{"dataset": "retinal OCT scans (Kermany 2017)", "image_size": 64, "horizontal_flip": true, "method": "mae", "mask_ratio": 0.5, "encoder_norm": "layernorm", "encoder_moe": "top_k", "encoder_moe_every": 1, "encoder_layers": 12, "beta2": 0.999, "learning_rate": 0.002, "weight_decay": 0.0}
Rows from block 5 of the encoder of a small masked image model, named by matrix and row number. Rows with one number within an expert belong to one neuron, the router's apart. Each number is 128 + 32 x the weight over its row's rms, rounded and kept within 0 to 255. All counts start at 0. Numbers have three digits each. After the name is the row's rms in percent of the matrix's.
Before each expert's rows are labels from the 100 images, of 14976, where the router gives the expert most weight on average: "top examples" is what is common among them. Only what is clearly more common there than usual is listed. The data: retinal OCT scans (Kermany 2017). In brackets: how many of the 100.
# router: router (encoder.blocks.5.mlp.router.weight, 16x128, trained with AdamW), inputs 64-127
# up: expert up (encoder.blocks.5.mlp.up, 16x64x128), inputs 64-127
# down: expert down (encoder.blocks.5.mlp.down, 16x128x64, transposed), outputs 64-127

# expert 2
top examples: finding: choroidal neovascularization (59)
router.2 101:083140146145145128118115119126167169188138152116192126120081133110120122101127139143094139134119063074031120105175151161155140071161168120177147171142109102123144153119127110144174128185126101
up.5 142:105121174087135121092190155152123121104143152144105164183124085093132132095102137128169059121162117134100157115159145132138139122053105100114134111134101136102156151169167100161162113146210138
down.5 128:186142149142085153153106162196128144097113211125164138093095111076128077073134138102096073139097176191103188083146051097128106150093153079084138129134168173108090121126115147108136070165109131
up.6 097:125166120135078104088134128109175149110160100189097088169107117153190161106184144173080099126131130150062125129069155107145114145109213115135114138091146132075076120097110079186080110097144175
down.6 109:108134103150063121082155102115119187105155112154094099144156113106144087187110140108162123120142084105157086077171126142159147140075096134111147110107124084248122118144111131104179076138122098
up.7 088:145099157122093102143127103138076146104203083137110062142159111163167095183134107127134128131084130130153146123141115134149120096104160099124116127079151138129118187151193117123080132102163200
down.7 089:112144047107117123138140151127137166149193128133099154109078108144169065132144135149106147141205115156202132109112112091129160151104150125149088087187097134175157202066111122096091129103119126
up.8 085:126125129174150166136154174205072131131086078149128135143186156102138142103132127129077209183168181138128132130076131177131181073100133155162143121120144086128121091154160090122076127148118139
down.8 094:121116093110135102052163112075109152120129127174152145075154154150079115093167055132133108120118185151061080092179124149128144084079170131111153152152185187097167126111117103128124052148141101
up.9 070:149147076180083194078151122154141118122111189175122116129119100133217116126113164125092148125220160113164131128131114116090147187114102124188167149102112132107150117111158054180168174152101143
down.9 091:131155142130111126141092154162108163165142111124105110116111101125153138121179135114127147066094098149078164143108168108169120097141110191099077134175129088164141097203139100152111138123040127
up.10 071:119115126077103137170149106165117169176156118097137153116145177095201070065109127162196150104135177140104123141137141192148139104137086137168094130102122157098136142100100110065102163162109065
down.10 087:094099103094168137116112139071160106141165146136088110123188129164166092121152176106128101118077165125121137134169154148152161143139108135137188082123081128123122127117184131130122130166133179
up.11 084:146093145127129139123182113132127192115100099095159147154168075118018137083197132160133202124088135079057119145079124104149132155135153141199109128149105085121172126133089102138112133145103155
down.11 091:123146188096130118162094111130134151112099082090079151132103165078131135122107099181127121152152112145106052061212196103174144137083141132102151136183178113119134168113151137167099096099167151
up.12 079:109190143163110109148103129090146105175136126121057113131106133110178102095146063129083113123059140188027140096122117151182154178122170118115159096100120152132142093156148152140135135108098190
down.12 082:102099139156106138125135082122129134128141121086139116134151155179115131119092114154142106151082129155136134109125175137083155142173090063140163155134146153116135131090167143120102096157129117
up.13 083:145129125141133105130093116054098169130112104132124156197106144175160162085103147131163114146145123097135141115100166080128125134056112160094088094166110117117132058134167119084094103204157092
down.13 091:097154111151090076141130083154186147101124139147154150133179090092105116074127152131149187091141114092102115130209142148190115106085135086122130070131134119088105124104137125147182168083137104
up.14 093:083176148096099120149115146077130194126162156116126088146154110135102103119113138168162142081168124184109148121088173117136136142099196109148159067110113110096172111169136137162131140135075126
down.14 097:088169163129075157100180170122159117099047138126171048110108095078111146136156131127164052120156123140107145151110127107139109147121097135188200110161104131114150141151119123089131153127122137

# expert 3
top examples: finding: choroidal neovascularization (60)
router.3 105:144113136151140093124091065139081146040122047140110140116116109112108141128120148146085174155143125102177118079063161148113123152059181197140101139145107121118127130145120170090164154145125137
up.5 082:047101080124134120142083164150122107118172115183132120131125138151101134133139067102128088152115118125169198113112199065077126110115100100097178145142138091068180114162106116111133150170101155
down.5 092:152134110104128117142080115149136103150114170092026116118113087184144070107142164076094154097113168173092110142098184133125123170153121091163148158122110083085122162134086118126113156140103182
up.6 108:171157073117091112129140128156094114077145091133096088141102189128129120148113122159093108116092093134179144108119149104154118092122090126108145130198102153095090150160170162146110133136132147
down.6 109:147142149122180147174151152131134094191077069098163153145096128143152180092049099092111182076094132184152185099086137142116124158147127090109115104079127069148179201132101121139137156143185112
up.7 104:152109178107119096159155080077103094203145166173110120151126162150101076151117179157086134066142126140164125180152116136162109093134109095115086140171116131111070165156084139056145176147147104
down.7 105:146148129086135138148108095082062145151091111144091125151107092135102073129187091094135133112057136114097154128086161116110112116108148119139128138120104106079158165194221142086171098179173136
up.8 078:134147072182139084136126080152127166115118153183133141152072092116132087170119121151112157076119132169145146104090130115128147140139067114148128085127083177116131087105154120111112092079083124
down.8 083:188075139143070123146148102157140116158076155116120144129118183151177194165128142116143091133080129122097172104112109199153140166119142097167179086098098117104036108095154139077111152108145166
up.9 092:195115176143114129188134167130083167099179074138091102095089134153095122181133159071141169151116148085110162095087110124075125122152168157109105100111138202143094101151162133149076122173119120
down.9 092:060136131099141099139101114127089160089169159095095136114083146150131143117138099143147167109128136076103088170163087108142143139151077113086142171109104132103102152083116107154165077095141183
up.10 115:129146161131150144179127143076154094185138176123104139207185133120157182174068088125121103121176103098135093080113112072129154180129131062147081147085139161163103157072157118184082132157129145
down.10 119:143136107145111125060129143172100111139161068117154093135122137198170114160184122102083105154190104148079123109148185107066114127129146130169149112136133153158095106145101134097076115111117085
up.11 096:153123071100121129119124150092092143153149134154090172106137135148095097186088122118132116161113123131139161171075107113169147089152082126066149167094142165133097111020085086166147138148116142
down.11 088:071118112103106113123111124152148154108132201107112147152149168098119089120084120101126191087136119146173102154120108100085115076162105132139150167109127117132053161125161180147098135126080188
up.12 086:097162093139120186131128114111101082148136110148069117198158112180161091099107128096110167148091182190097107222100083171125117112121111119168066117096147130102114124133136102170135144103109125
down.12 094:115127115128132132203120166115111094165051186106120115151147084147130161104147110117159113039103148141141100077090119175117150124144071216134187180112110113161083126145134135128093106144130159
up.13 080:093159134107120056113123109160153100144154129124107155115099182059188051204092140210082146090146147122104097132146164054099131106112132193128112121158103118156124190128150170105158124110174141
down.13 098:145108112166111136120139145116087197131103119144150122169133133129189076132210113062159112147194109189113129130099172161104060064092148137118152094178081073178169172122127134162148111121143165
up.14 128:139128128134150143060129091107147161149138182164152156067087142133153082137158096159127151104158115119157128088131102106112175140051109138126097177145168117192111114160167137102122130074112114
down.14 110:071143152162125076184182167099144093088050120092142135155142078112151121125115095086104117113131137169163143133142142141197181094104126097128125099114106132128107149173165158112133172204152109

# expert 4
top examples: finding: normal (82)
router.4 085:047132171182127156142139158178119134127120086119145117111101106130098142102152103083143105154121098085085146105113186135160120180119171207138108145158145140140079144153123132174150143151083116
up.5 073:144110146142136151163094161096127133131106098161209156107121158152124107093140148157121092098104097158158150126125086096175108083139144119125131076084088218081162165115103116036115156142122097
down.5 075:120143136091129133155181135102074114182103154120131139104108092119184046112140127108155147106177126133197088120100061129116156116165193144117079120167215128135151162164117139081123188128157082
up.6 086:142111163134071169113168169099154198107115098081105172132172168167163114121131038128120180155133195137147114102170190123157142152135118095073148145111164169126164099129121156120093156138147042
down.6 095:127205162077138165072101051157094144202076107136136059149171103092128119105119147113115092074158096083132139166109120177145152155120114152134157132156115101129152158128130092173123114124116159
up.7 095:127091118126144130174137076139112120151154125126147127106165121166111144108126186085202134176137127106129193100161110061170119142162106130093177212140146188145123101158117101135169162108117201
down.7 094:167100083206075184167134098140130133126147145140172133145102163147111137103086096100116106116161084115139113117127130077156139096120112155143095088119218178132170146163103076117098122098169087
up.8 112:151147127104122145146176110145139164105113133103087170128113153175156139202120170193126151121108110120084124110116108141121115096146111113092063117145104123104138120094093150104138141106113088
down.8 104:137120175159132219086131160134134131155085090185088170132192150175125199172092113153141152124133187147183162099136098155168134127137176124157108199107127114144130089078092129109127100103134123
up.9 099:171159168128131117152137117162109102122130098178133163122089214129100192180136110093111086164118171137151105156079129134149095189106158097105107120104118150101098017134119149153133168117164095
down.9 095:158133131182149131113075145099146158104099127169112097152134113159125136106155122139183182136108170124113118095078153105130113106190141085084167113187170139125106135140107090116105084110073183
up.10 071:139130148138185190174089177123128183135125125085123101112098151082111134112117114075147128092118116133119171134090032144107134167105126136127063094122102116108099141129159094137185128102098098
down.10 094:065084109132091136112170114172065133155110136133167082145110177138145171155135090153092131092125160162121139071110079159122121150108140057158140101045156164143147091162126098101124104143103158
up.11 119:144145071124129117177123128111103151126176080155110130129147156138081144143164128186145119203090162085104136179132128088140091063113114022138123102097079111134135193116092106175117127079137121
down.11 126:137176133166120139168103146232139106149068122163182196132149152106100114089178135208118136181135128142088078213163112108144128138145068115145131072080103172126120119156140121090117093126149073
up.12 113:108112061206138108135088108104134131149142153159143049187129130134080107134114107113130087095108146135191146161142105107054122122125160136133106121182100121103109130131091133147131128121137162
down.12 106:131103052105130165116144148144124139139120155113181104142131148134047106109194100168099162108119056188134115061093115065085136129161121157108157115148102124120131183184164108163165193120186094
up.13 088:147115111127120157178156101124096152170097197137149161140169128090078125143137180132105173128130092152108150160106193094146209061142180110157091128149051134157174128122159150100120075063102130
down.13 089:161105128116113101157157109151126099116182121174097156112167179149173116108101078165108150141102122146168114136091158136175085159152155120102139097117085116144079094128187094137172135222134122
up.14 097:128175123154110138118154150163098187151110100158082119182155124108115113179080139090145094098153150199123095104127113098067112173151187124120129156062089099104103170089110145127080149146070167
down.14 093:116180175135135057139147088063161142148168088162168106154129148091149122181159162103124104091121138149136080116113094062103151106132156116151156107032126130116095128108148178162121180057129135

# expert 10
top examples: finding: choroidal neovascularization (63)
router.10 086:114112128110156080156086102125135101116152147161151129142146110150183162078112115153115165134099131176123102095188125161116090135158149165125148176113106070119181128151123135150195112132169140
up.5 085:164130102112110132158141121149165112113159163130103149083084131148129101192114147137183166147142122148087102095072102094142103160076145108150177152087133132115117148146118095110158131166118127
down.5 090:146111162128184102108088124136125056171130143156181123069103089093123153168184134128122114071101100086179105107140152171115080191130079114183093091040150151105117128090054122160109120085139110
up.6 067:051130164155119133109085132119084059189129170210125157103101110082164184211135100179129057110146165155133090095158138139121106141107114162135078128117095175098137133165082146108127129149101137
down.6 076:055194084091079176140090162134157107095129184130144101095171108111145112114116099155090111207130126110190122078193172124180123136111092117118092093163111135113127164144183109156113117121111066
up.7 073:084096152085090164118087167136140142112122139141059122075118158149152174078132122119132215157144117174169139109076106082148112115138135111122124084113098147159160118151116147104120102167098139
down.7 083:121168108158119180069128109153150092103158161137136094165131163104133169138151145141166041165098106132083068104109104119121131171120110084129095119122155169111149134162129160162172141122044157
up.8 073:157153091101108151133067113127162125196104089120134102060148140094145122113129126090041080122147110191149093145084119174072126180121158088116090102130128072098126146090151088158126092100115109
down.8 093:030114110158140182116131114176164155111099126128164143178171101131098147106129120156155112124124107142106148156118186134163106141126087087199098184130149145141067146093163153096084097156163091
up.9 100:100118058126094105124127124154125121126094106130107111111107094193090039133193158089149142128127104110158097136076110125120159155171126119138149064160139190138088145088124139219127126067126124
down.9 101:120059155146098127137075113117109118147100155147132105151095160106116102164143165092168113147128166111112140167139130098134149065152129162083175114167135148147082106157161124160116084157148139
up.10 103:103124083067103187076146114124101088128100091153117174132078079149177137159175062117131142167153141100143126150153120127118141174196098144168104132116142164125178124105145118154088138144178114
down.10 107:145090093142168142194100181093153157182107119100158127091127096096141138210131154149108083180118112146105191113134067085140093121181179117134152113158130169079113123116093152164166165170110114
up.11 088:119151182158133162142130156147165141138191146115145094109120143089112150069099137117078199120139108124123126086144182175130153106097170125145119179150111116101110137174138097160099094095110080
down.11 090:134177100133107147114086147136109152103125184104096105132189124150100065096133111086187110144116135145125124197116132098130109145100086100099154115194096128143144103180143091100088128159159156
up.12 105:095080078176159156100159215118070121147109112162117108108119143172094159097149201145097136140162137124120135112104158103129135105153150171136055178145144120106098145153175154086095107145170086
down.12 100:131097184177147118126087116121133133177106088138158134104127199064112132076114123101096140138120080155105118109119153129106142124176142152072107135161164122156133090169170057110099171123079096
up.13 078:082073167128181100132180121124116139136178064094089190140093184199099145081160145135130135171133155151193108165099187140072168153135137136137149102088153169112150110167155147125169120101116126
down.13 079:106112116167062086175143096170138112116145115165082131130139084111096090105156238113116079092097183171143091173086110112132125117161142146123143150149127080129196096122138150186194105127097137
up.14 122:107181124151134127074126151095129111149152142147096145143126133172130199097160104162108080097155115141086097131128160153108161155076115109141074143126100164128146115098054173153206109139147128
down.14 114:129093154107161147173135097193047148145124056131049089089101140126125145095121107130077105141111120114060097117141120076086163081126136158120135154105191104082133108166105104153130175122152066