A small masked image model, trained from scratch.
Model: 64-pixel images, encoder arch vit, encoder norm layernorm, encoder patch size [8, 8], encoder width 128, decoder layers 6.
Training: soap at rate 0.002, 7500 steps, batches of 64.
Data: trained on retinal OCT scans (Kermany 2017), 49215 training examples, 9.8 epochs.
Rows from block 5 of the encoder of a small masked image model, named by matrix and row number. Rows with one number within an expert belong to one neuron, the router's apart. Each number is 50 + 12 x the weight over its row's rms, rounded and kept within 0 to 99. All counts start at 0.
Before each expert's rows are labels from the 100 images, of 14976, where the router gives the expert most weight on average: "responds to" is what is common among them. Only what is clearly more common there than usual is listed. The data: retinal OCT scans (Kermany 2017). In brackets: how many of the 100, against the usual share in percent.
# router: router (encoder.blocks.5.mlp.router.weight, 16x128, trained with AdamW), inputs 64-127
# up: expert up (encoder.blocks.5.mlp.up, 16x64x128), inputs 64-127
# down: expert down (encoder.blocks.5.mlp.down, 16x128x64, transposed), outputs 64-127

# expert 4
responds to: finding: normal (82 vs 51.6)
router.4:20 52 66 70 50 60 55 54 61 69 47 52 50 47 34 47 56 46 44 40 42 51 39 55 40 59 40 33 56 41 60 47 39 34 34 57 41 44 72 53 62 47 69 47 66 80 54 42 56 61 57 54 55 31 56 59 48 51 67 58 56 59 33 45
up.0:44 45 63 44 53 69 55 49 41 41 31 48 40 50 65 53 43 46 32 38 54 55 35 39 63 43 45 36 38 50 58 55 62 37 44 41 48 40 74 27 22 69 58 58 40 41 40 61 48 60 62 61 47 53 46 38 63 57 57 56 55 45 39 53
down.0:35 41 41 51 52 57 45 29 49 58 37 60 18 58 64 46 47 41 57 47 65 67 31 57 50 28 24 46 59 42 37 29 47 60 55 42 57 59 64 55 52 69 55 73 70 55 56 57 51 63 51 55 65 67 55 57 58 61 74 80 31 64 50 48
up.1:68 33 50 48 54 57 62 59 42 62 23 54 59 61 53 44 49 54 65 39 52 40 48 73 52 42 62 35 33 70 46 50 48 26 52 70 59 66 57 61 31 59 35 38 49 38 37 59 31 49 70 74 57 50 44 48 68 44 48 28 53 55 61 55
down.1:43 51 50 66 72 49 46 58 42 37 32 69 34 28 43 36 71 52 66 77 54 62 46 51 42 51 74 48 46 66 35 45 51 51 63 63 37 56 31 63 62 40 66 59 34 71 48 30 38 57 40 46 47 43 62 56 62 46 42 28 42 34 45 44
up.2:41 40 59 63 47 55 59 33 54 45 79 58 77 54 53 66 59 38 52 35 35 36 45 61 72 52 49 51 35 30 56 54 61 63 54 57 65 36 50 53 45 42 47 28 67 57 36 67 46 41 58 48 57 58 43 48 61 66 33 70 44 34 60 37
down.2:37 60 38 31 67 38 49 50 59 39 68 48 48 50 50 51 57 45 42 42 42 67 20 58 42 47 37 54 62 52 50 51 38 46 42 33 49 47 67 37 45 60 45 47 56 67 92 61 39 51 65 30 55 53 50 56 25 47 69 70 52 42 69 43
up.3:43 40 55 46 37 34 51 55 20 20 40 34 62 41 50 42 33 73 62 49 50 44 53 42 41 54 48 43 44 50 68 48 75 53 43 49 56 20 74 61 63 54 70 41 52 64 47 55 55 52 34 29 43 60 59 51 65 31 57 65 54 44 59 48
down.3:58 40 42 42 57 54 27 62 27 53 52 44 60 36 69 29 67 83 44 54 53 32 76 48 55 47 59 39 20 57 55 57 46 59 41 44 60 56 69 39 53 34 40 59 56 63 39 48 58 52 38 65 42 60 49 32 36 47 32 63 74 44 63 50
up.4:70 32 60 39 61 68 57 46 49 40 66 53 43 56 48 53 46 49 41 33 58 61 64 45 70 50 55 61 26 47 41 40 62 61 61 68 39 47 47 41 32 46 43 53 67 48 72 51 47 46 44 71 55 48 46 58 46 83 66 60 37 58 53 19
down.4:54 47 49 51 14 54 45 48 44 51 31 50 50 51 54 46 37 31 43 47 61 65 49 56 28 55 50 59 33 39 54 57 71 52 65 60 74 76 54 70 48 42 56 37 57 34 37 66 58 59 64 38 33 33 42 65 52 13 68 38 46 54 40 51

# expert 10
responds to: finding: choroidal neovascularization (63 vs 29.4)
router.10:45 44 50 43 60 32 60 34 40 49 53 40 46 59 57 62 59 51 55 57 43 58 70 63 31 44 45 59 45 64 52 39 51 68 48 40 38 73 49 62 46 36 52 61 58 64 49 58 68 44 42 28 47 70 50 59 48 52 58 75 44 51 65 55
up.0:20 47 36 26 58 68 41 45 43 38 44 59 49 41 56 41 61 47 49 64 39 64 33 62 67 52 39 47 32 59 68 45 59 49 47 45 38 58 56 53 50 40 42 61 33 60 42 75 53 40 73 58 44 54 45 44 38 54 64 52 55 37 46 39
down.0:35 54 39 65 36 78 65 25 66 57 73 39 57 34 53 49 52 73 67 48 31 69 50 47 61 61 49 49 57 69 72 37 68 54 32 47 32 52 53 37 69 50 47 41 48 45 46 57 50 36 58 48 47 47 47 61 37 55 60 59 50 33 59 63
up.1:59 50 53 44 30 62 39 64 61 44 56 38 72 40 47 25 34 50 49 51 46 63 63 50 48 33 53 47 47 22 62 52 68 48 31 40 44 48 44 57 49 41 68 48 46 42 58 45 52 51 66 37 47 58 66 25 55 64 39 62 52 39 54 56
down.1:48 57 45 46 40 43 52 50 39 64 33 43 43 40 68 49 50 59 43 50 27 46 61 58 35 60 45 54 65 70 40 49 49 50 41 65 33 75 63 71 41 46 35 45 31 51 60 55 61 49 41 54 50 71 43 37 24 53 48 66 58 34 73 55
up.2:64 68 49 55 60 58 59 64 60 32 36 48 65 49 64 45 61 49 55 64 44 58 45 59 54 22 42 82 49 80 35 40 39 45 33 27 79 63 51 53 54 67 35 44 60 59 58 38 42 37 47 68 67 56 40 50 63 48 29 53 57 59 21 47
down.2:58 55 63 45 41 46 46 43 54 57 52 38 21 40 58 56 50 47 76 27 48 51 63 45 41 48 38 49 40 34 48 60 28 49 46 57 31 53 49 38 63 37 24 50 61 49 52 32 73 43 30 69 56 55 59 46 69 70 42 68 52 52 67 48
up.3:60 43 71 66 50 55 44 36 68 39 55 50 53 60 72 45 52 42 55 62 50 46 59 32 47 47 33 53 47 57 62 59 49 62 49 63 47 41 48 79 21 54 44 56 54 25 52 40 75 36 77 51 33 49 71 38 55 56 64 35 59 43 45 44
down.3:38 59 51 51 77 40 36 28 49 54 53 56 59 63 43 37 47 41 41 64 71 42 46 53 33 46 54 55 43 37 37 47 60 51 60 62 76 65 36 46 54 57 62 25 57 61 56 54 37 41 38 60 75 36 31 52 43 48 54 69 60 60 62 54
up.4:66 53 70 52 45 67 53 35 34 53 47 51 76 45 64 56 60 53 61 61 70 43 51 50 43 45 42 66 64 53 44 51 62 65 39 63 45 59 22 56 70 51 38 68 60 64 33 76 36 45 59 60 43 60 46 60 80 37 43 50 64 32 32 61
down.4:50 60 37 39 39 58 53 40 36 57 65 22 53 24 47 43 67 33 55 54 61 60 61 41 33 48 41 52 51 68 61 42 33 54 54 63 40 41 72 60 53 63 63 41 28 35 52 42 79 50 45 27 61 48 57 39 53 67 25 51 43 50 45 40

# expert 2
responds to: finding: choroidal neovascularization (59 vs 29.4)
router.2:33 55 57 56 56 50 46 45 47 49 65 66 73 54 59 46 74 49 47 32 52 43 47 48 40 50 54 56 37 54 52 47 26 30 14 47 41 68 59 63 60 55 29 62 65 47 69 57 66 55 43 40 48 56 59 47 50 43 56 67 50 71 49 40
up.0:49 31 47 46 39 35 48 46 51 54 34 34 60 60 44 56 26 48 38 51 51 46 84 63 47 76 59 58 59 46 52 29 53 41 65 38 48 41 47 42 42 28 73 36 58 51 47 65 29 61 50 33 75 78 64 51 56 37 61 49 65 54 59 49
down.0:36 29 50 37 55 31 55 51 58 52 33 56 40 40 48 52 46 57 25 53 55 44 61 46 35 50 49 50 33 57 62 53 44 41 78 52 54 39 71 72 75 43 49 45 39 49 60 51 63 61 78 51 52 34 55 58 36 64 51 54 34 46 45 40
up.1:39 40 44 29 64 50 45 53 73 48 53 65 43 39 38 57 44 45 45 48 56 58 60 70 59 55 43 51 40 25 44 37 35 57 51 57 67 52 54 45 34 83 37 75 54 59 31 69 52 20 54 59 38 53 24 53 38 50 54 36 40 46 38 49
down.1:38 54 42 54 54 58 66 55 65 56 71 49 35 34 36 55 44 58 57 61 48 53 51 60 35 35 36 54 48 86 23 53 45 43 61 55 57 40 27 69 70 54 58 57 43 62 42 65 41 49 60 44 26 40 36 54 48 73 33 53 32 43 49 61
up.2:44 68 45 52 49 64 34 43 49 40 45 78 39 48 48 27 42 37 58 33 36 42 55 52 45 53 67 71 47 31 46 36 70 65 38 46 57 57 48 67 47 59 61 37 58 75 61 65 59 40 55 68 51 54 51 50 35 55 42 59 24 28 50 52
down.2:59 56 64 65 42 61 42 49 47 48 73 41 45 38 67 32 39 51 48 44 52 53 47 75 47 54 63 71 63 50 45 51 45 59 76 37 42 52 63 35 54 48 43 45 42 38 45 34 26 42 37 39 48 47 57 67 54 60 48 55 58 51 75 65
up.3:44 45 51 60 40 40 41 50 60 37 32 49 38 61 46 34 56 43 28 44 18 66 49 48 44 39 43 66 69 70 57 48 38 38 46 62 54 45 59 47 56 44 49 34 38 66 47 60 51 48 57 53 56 75 30 45 42 54 48 41 63 62 47 48
down.3:39 66 51 37 64 24 33 45 55 45 59 56 47 55 54 44 53 65 56 44 45 58 45 28 57 53 65 55 60 55 51 53 33 39 48 41 44 37 61 41 41 55 59 41 55 20 48 57 64 77 52 47 45 35 64 29 49 70 58 56 47 48 60 54
up.4:58 33 56 56 45 45 61 51 44 57 55 61 45 44 41 47 44 35 47 36 42 64 30 75 52 42 47 43 55 67 58 43 34 45 48 62 62 51 40 44 51 40 49 65 61 58 60 20 58 01 52 41 73 53 63 43 58 57 41 63 55 52 48 50
down.4:52 44 57 37 44 81 40 61 49 52 49 51 40 48 52 56 55 48 32 59 42 52 41 43 46 55 57 33 58 55 55 35 85 70 41 60 53 45 35 55 71 48 46 51 51 52 75 59 23 49 68 52 50 72 62 51 52 51 66 66 39 67 67 28

# expert 3
responds to: finding: choroidal neovascularization (60 vs 29.4)
router.3:56 44 53 58 55 37 48 36 26 54 32 57 17 48 20 54 43 55 46 45 43 44 43 55 50 47 58 57 34 67 60 56 49 40 68 46 32 26 62 57 44 48 59 24 70 76 54 40 54 56 42 47 46 50 51 56 47 66 36 63 60 56 49 54
up.0:60 44 48 51 41 42 58 35 35 67 39 52 32 55 55 40 69 41 54 59 48 67 56 42 61 68 58 36 51 56 18 67 34 51 62 34 45 36 55 45 54 60 69 31 36 50 58 66 47 47 63 61 55 65 55 51 57 50 57 40 38 49 37 39
down.0:55 67 40 55 39 51 54 39 30 53 44 40 43 47 39 38 44 52 55 61 47 53 44 57 38 59 51 60 53 63 42 62 31 73 35 51 45 59 62 74 44 66 78 63 60 55 58 55 46 75 66 33 55 59 51 51 38 60 46 20 43 43 57 47
up.1:67 49 35 54 38 49 52 62 55 30 42 46 54 62 34 44 26 48 54 52 54 73 45 80 85 42 38 58 52 71 48 55 53 36 33 42 60 42 45 46 45 53 34 52 36 50 64 39 33 39 69 59 47 41 48 69 50 52 40 49 77 26 38 61
down.1:37 65 54 32 54 73 46 46 45 53 41 38 45 58 52 60 49 46 38 82 53 46 65 44 41 40 40 47 60 51 58 48 36 36 40 58 50 50 51 50 58 68 67 34 39 43 60 55 51 61 61 58 59 57 12 40 68 74 55 56 29 43 56 51
up.2:70 78 49 75 41 56 53 50 60 34 53 54 38 50 43 44 53 52 37 43 43 63 40 34 61 43 59 33 27 53 59 43 15 31 49 33 53 45 53 26 46 57 60 44 44 72 51 52 51 45 46 50 34 40 53 42 34 40 65 57 45 53 32 52
down.2:36 31 61 54 56 55 45 33 29 34 41 33 62 52 56 40 59 44 45 66 58 54 52 46 48 70 46 59 50 42 51 94 45 35 44 33 41 45 44 47 71 45 48 47 45 78 59 53 50 64 48 60 50 52 59 48 60 56 39 61 49 59 43 46
up.3:37 40 53 40 51 34 48 42 28 68 46 76 72 59 59 47 60 62 64 47 48 35 60 26 38 48 53 61 50 59 66 22 41 64 59 64 56 43 30 56 47 56 57 53 61 53 72 42 56 50 57 77 33 51 51 75 48 45 42 49 43 60 37 56
down.3:66 22 38 51 38 19 39 45 48 38 37 52 72 64 66 46 57 28 44 37 45 59 57 50 59 54 52 75 34 28 52 51 60 51 63 43 57 65 58 72 77 67 46 70 37 54 51 52 52 51 38 51 65 37 43 55 72 39 62 52 40 39 41 50
up.4:54 29 52 59 51 53 45 57 51 98 38 55 30 58 48 39 61 45 53 54 48 56 49 46 48 29 35 51 60 54 41 76 61 54 48 55 76 67 26 53 40 45 32 26 62 51 50 52 54 56 32 62 56 59 41 51 56 41 39 50 30 41 40 66
down.4:52 41 43 52 19 60 64 64 46 77 63 34 54 41 36 52 64 67 54 61 47 57 61 45 54 55 42 42 53 57 47 40 55 50 55 75 28 55 57 66 80 44 45 41 36 53 51 54 38 37 50 32 32 66 64 53 59 50 55 57 76 41 74 70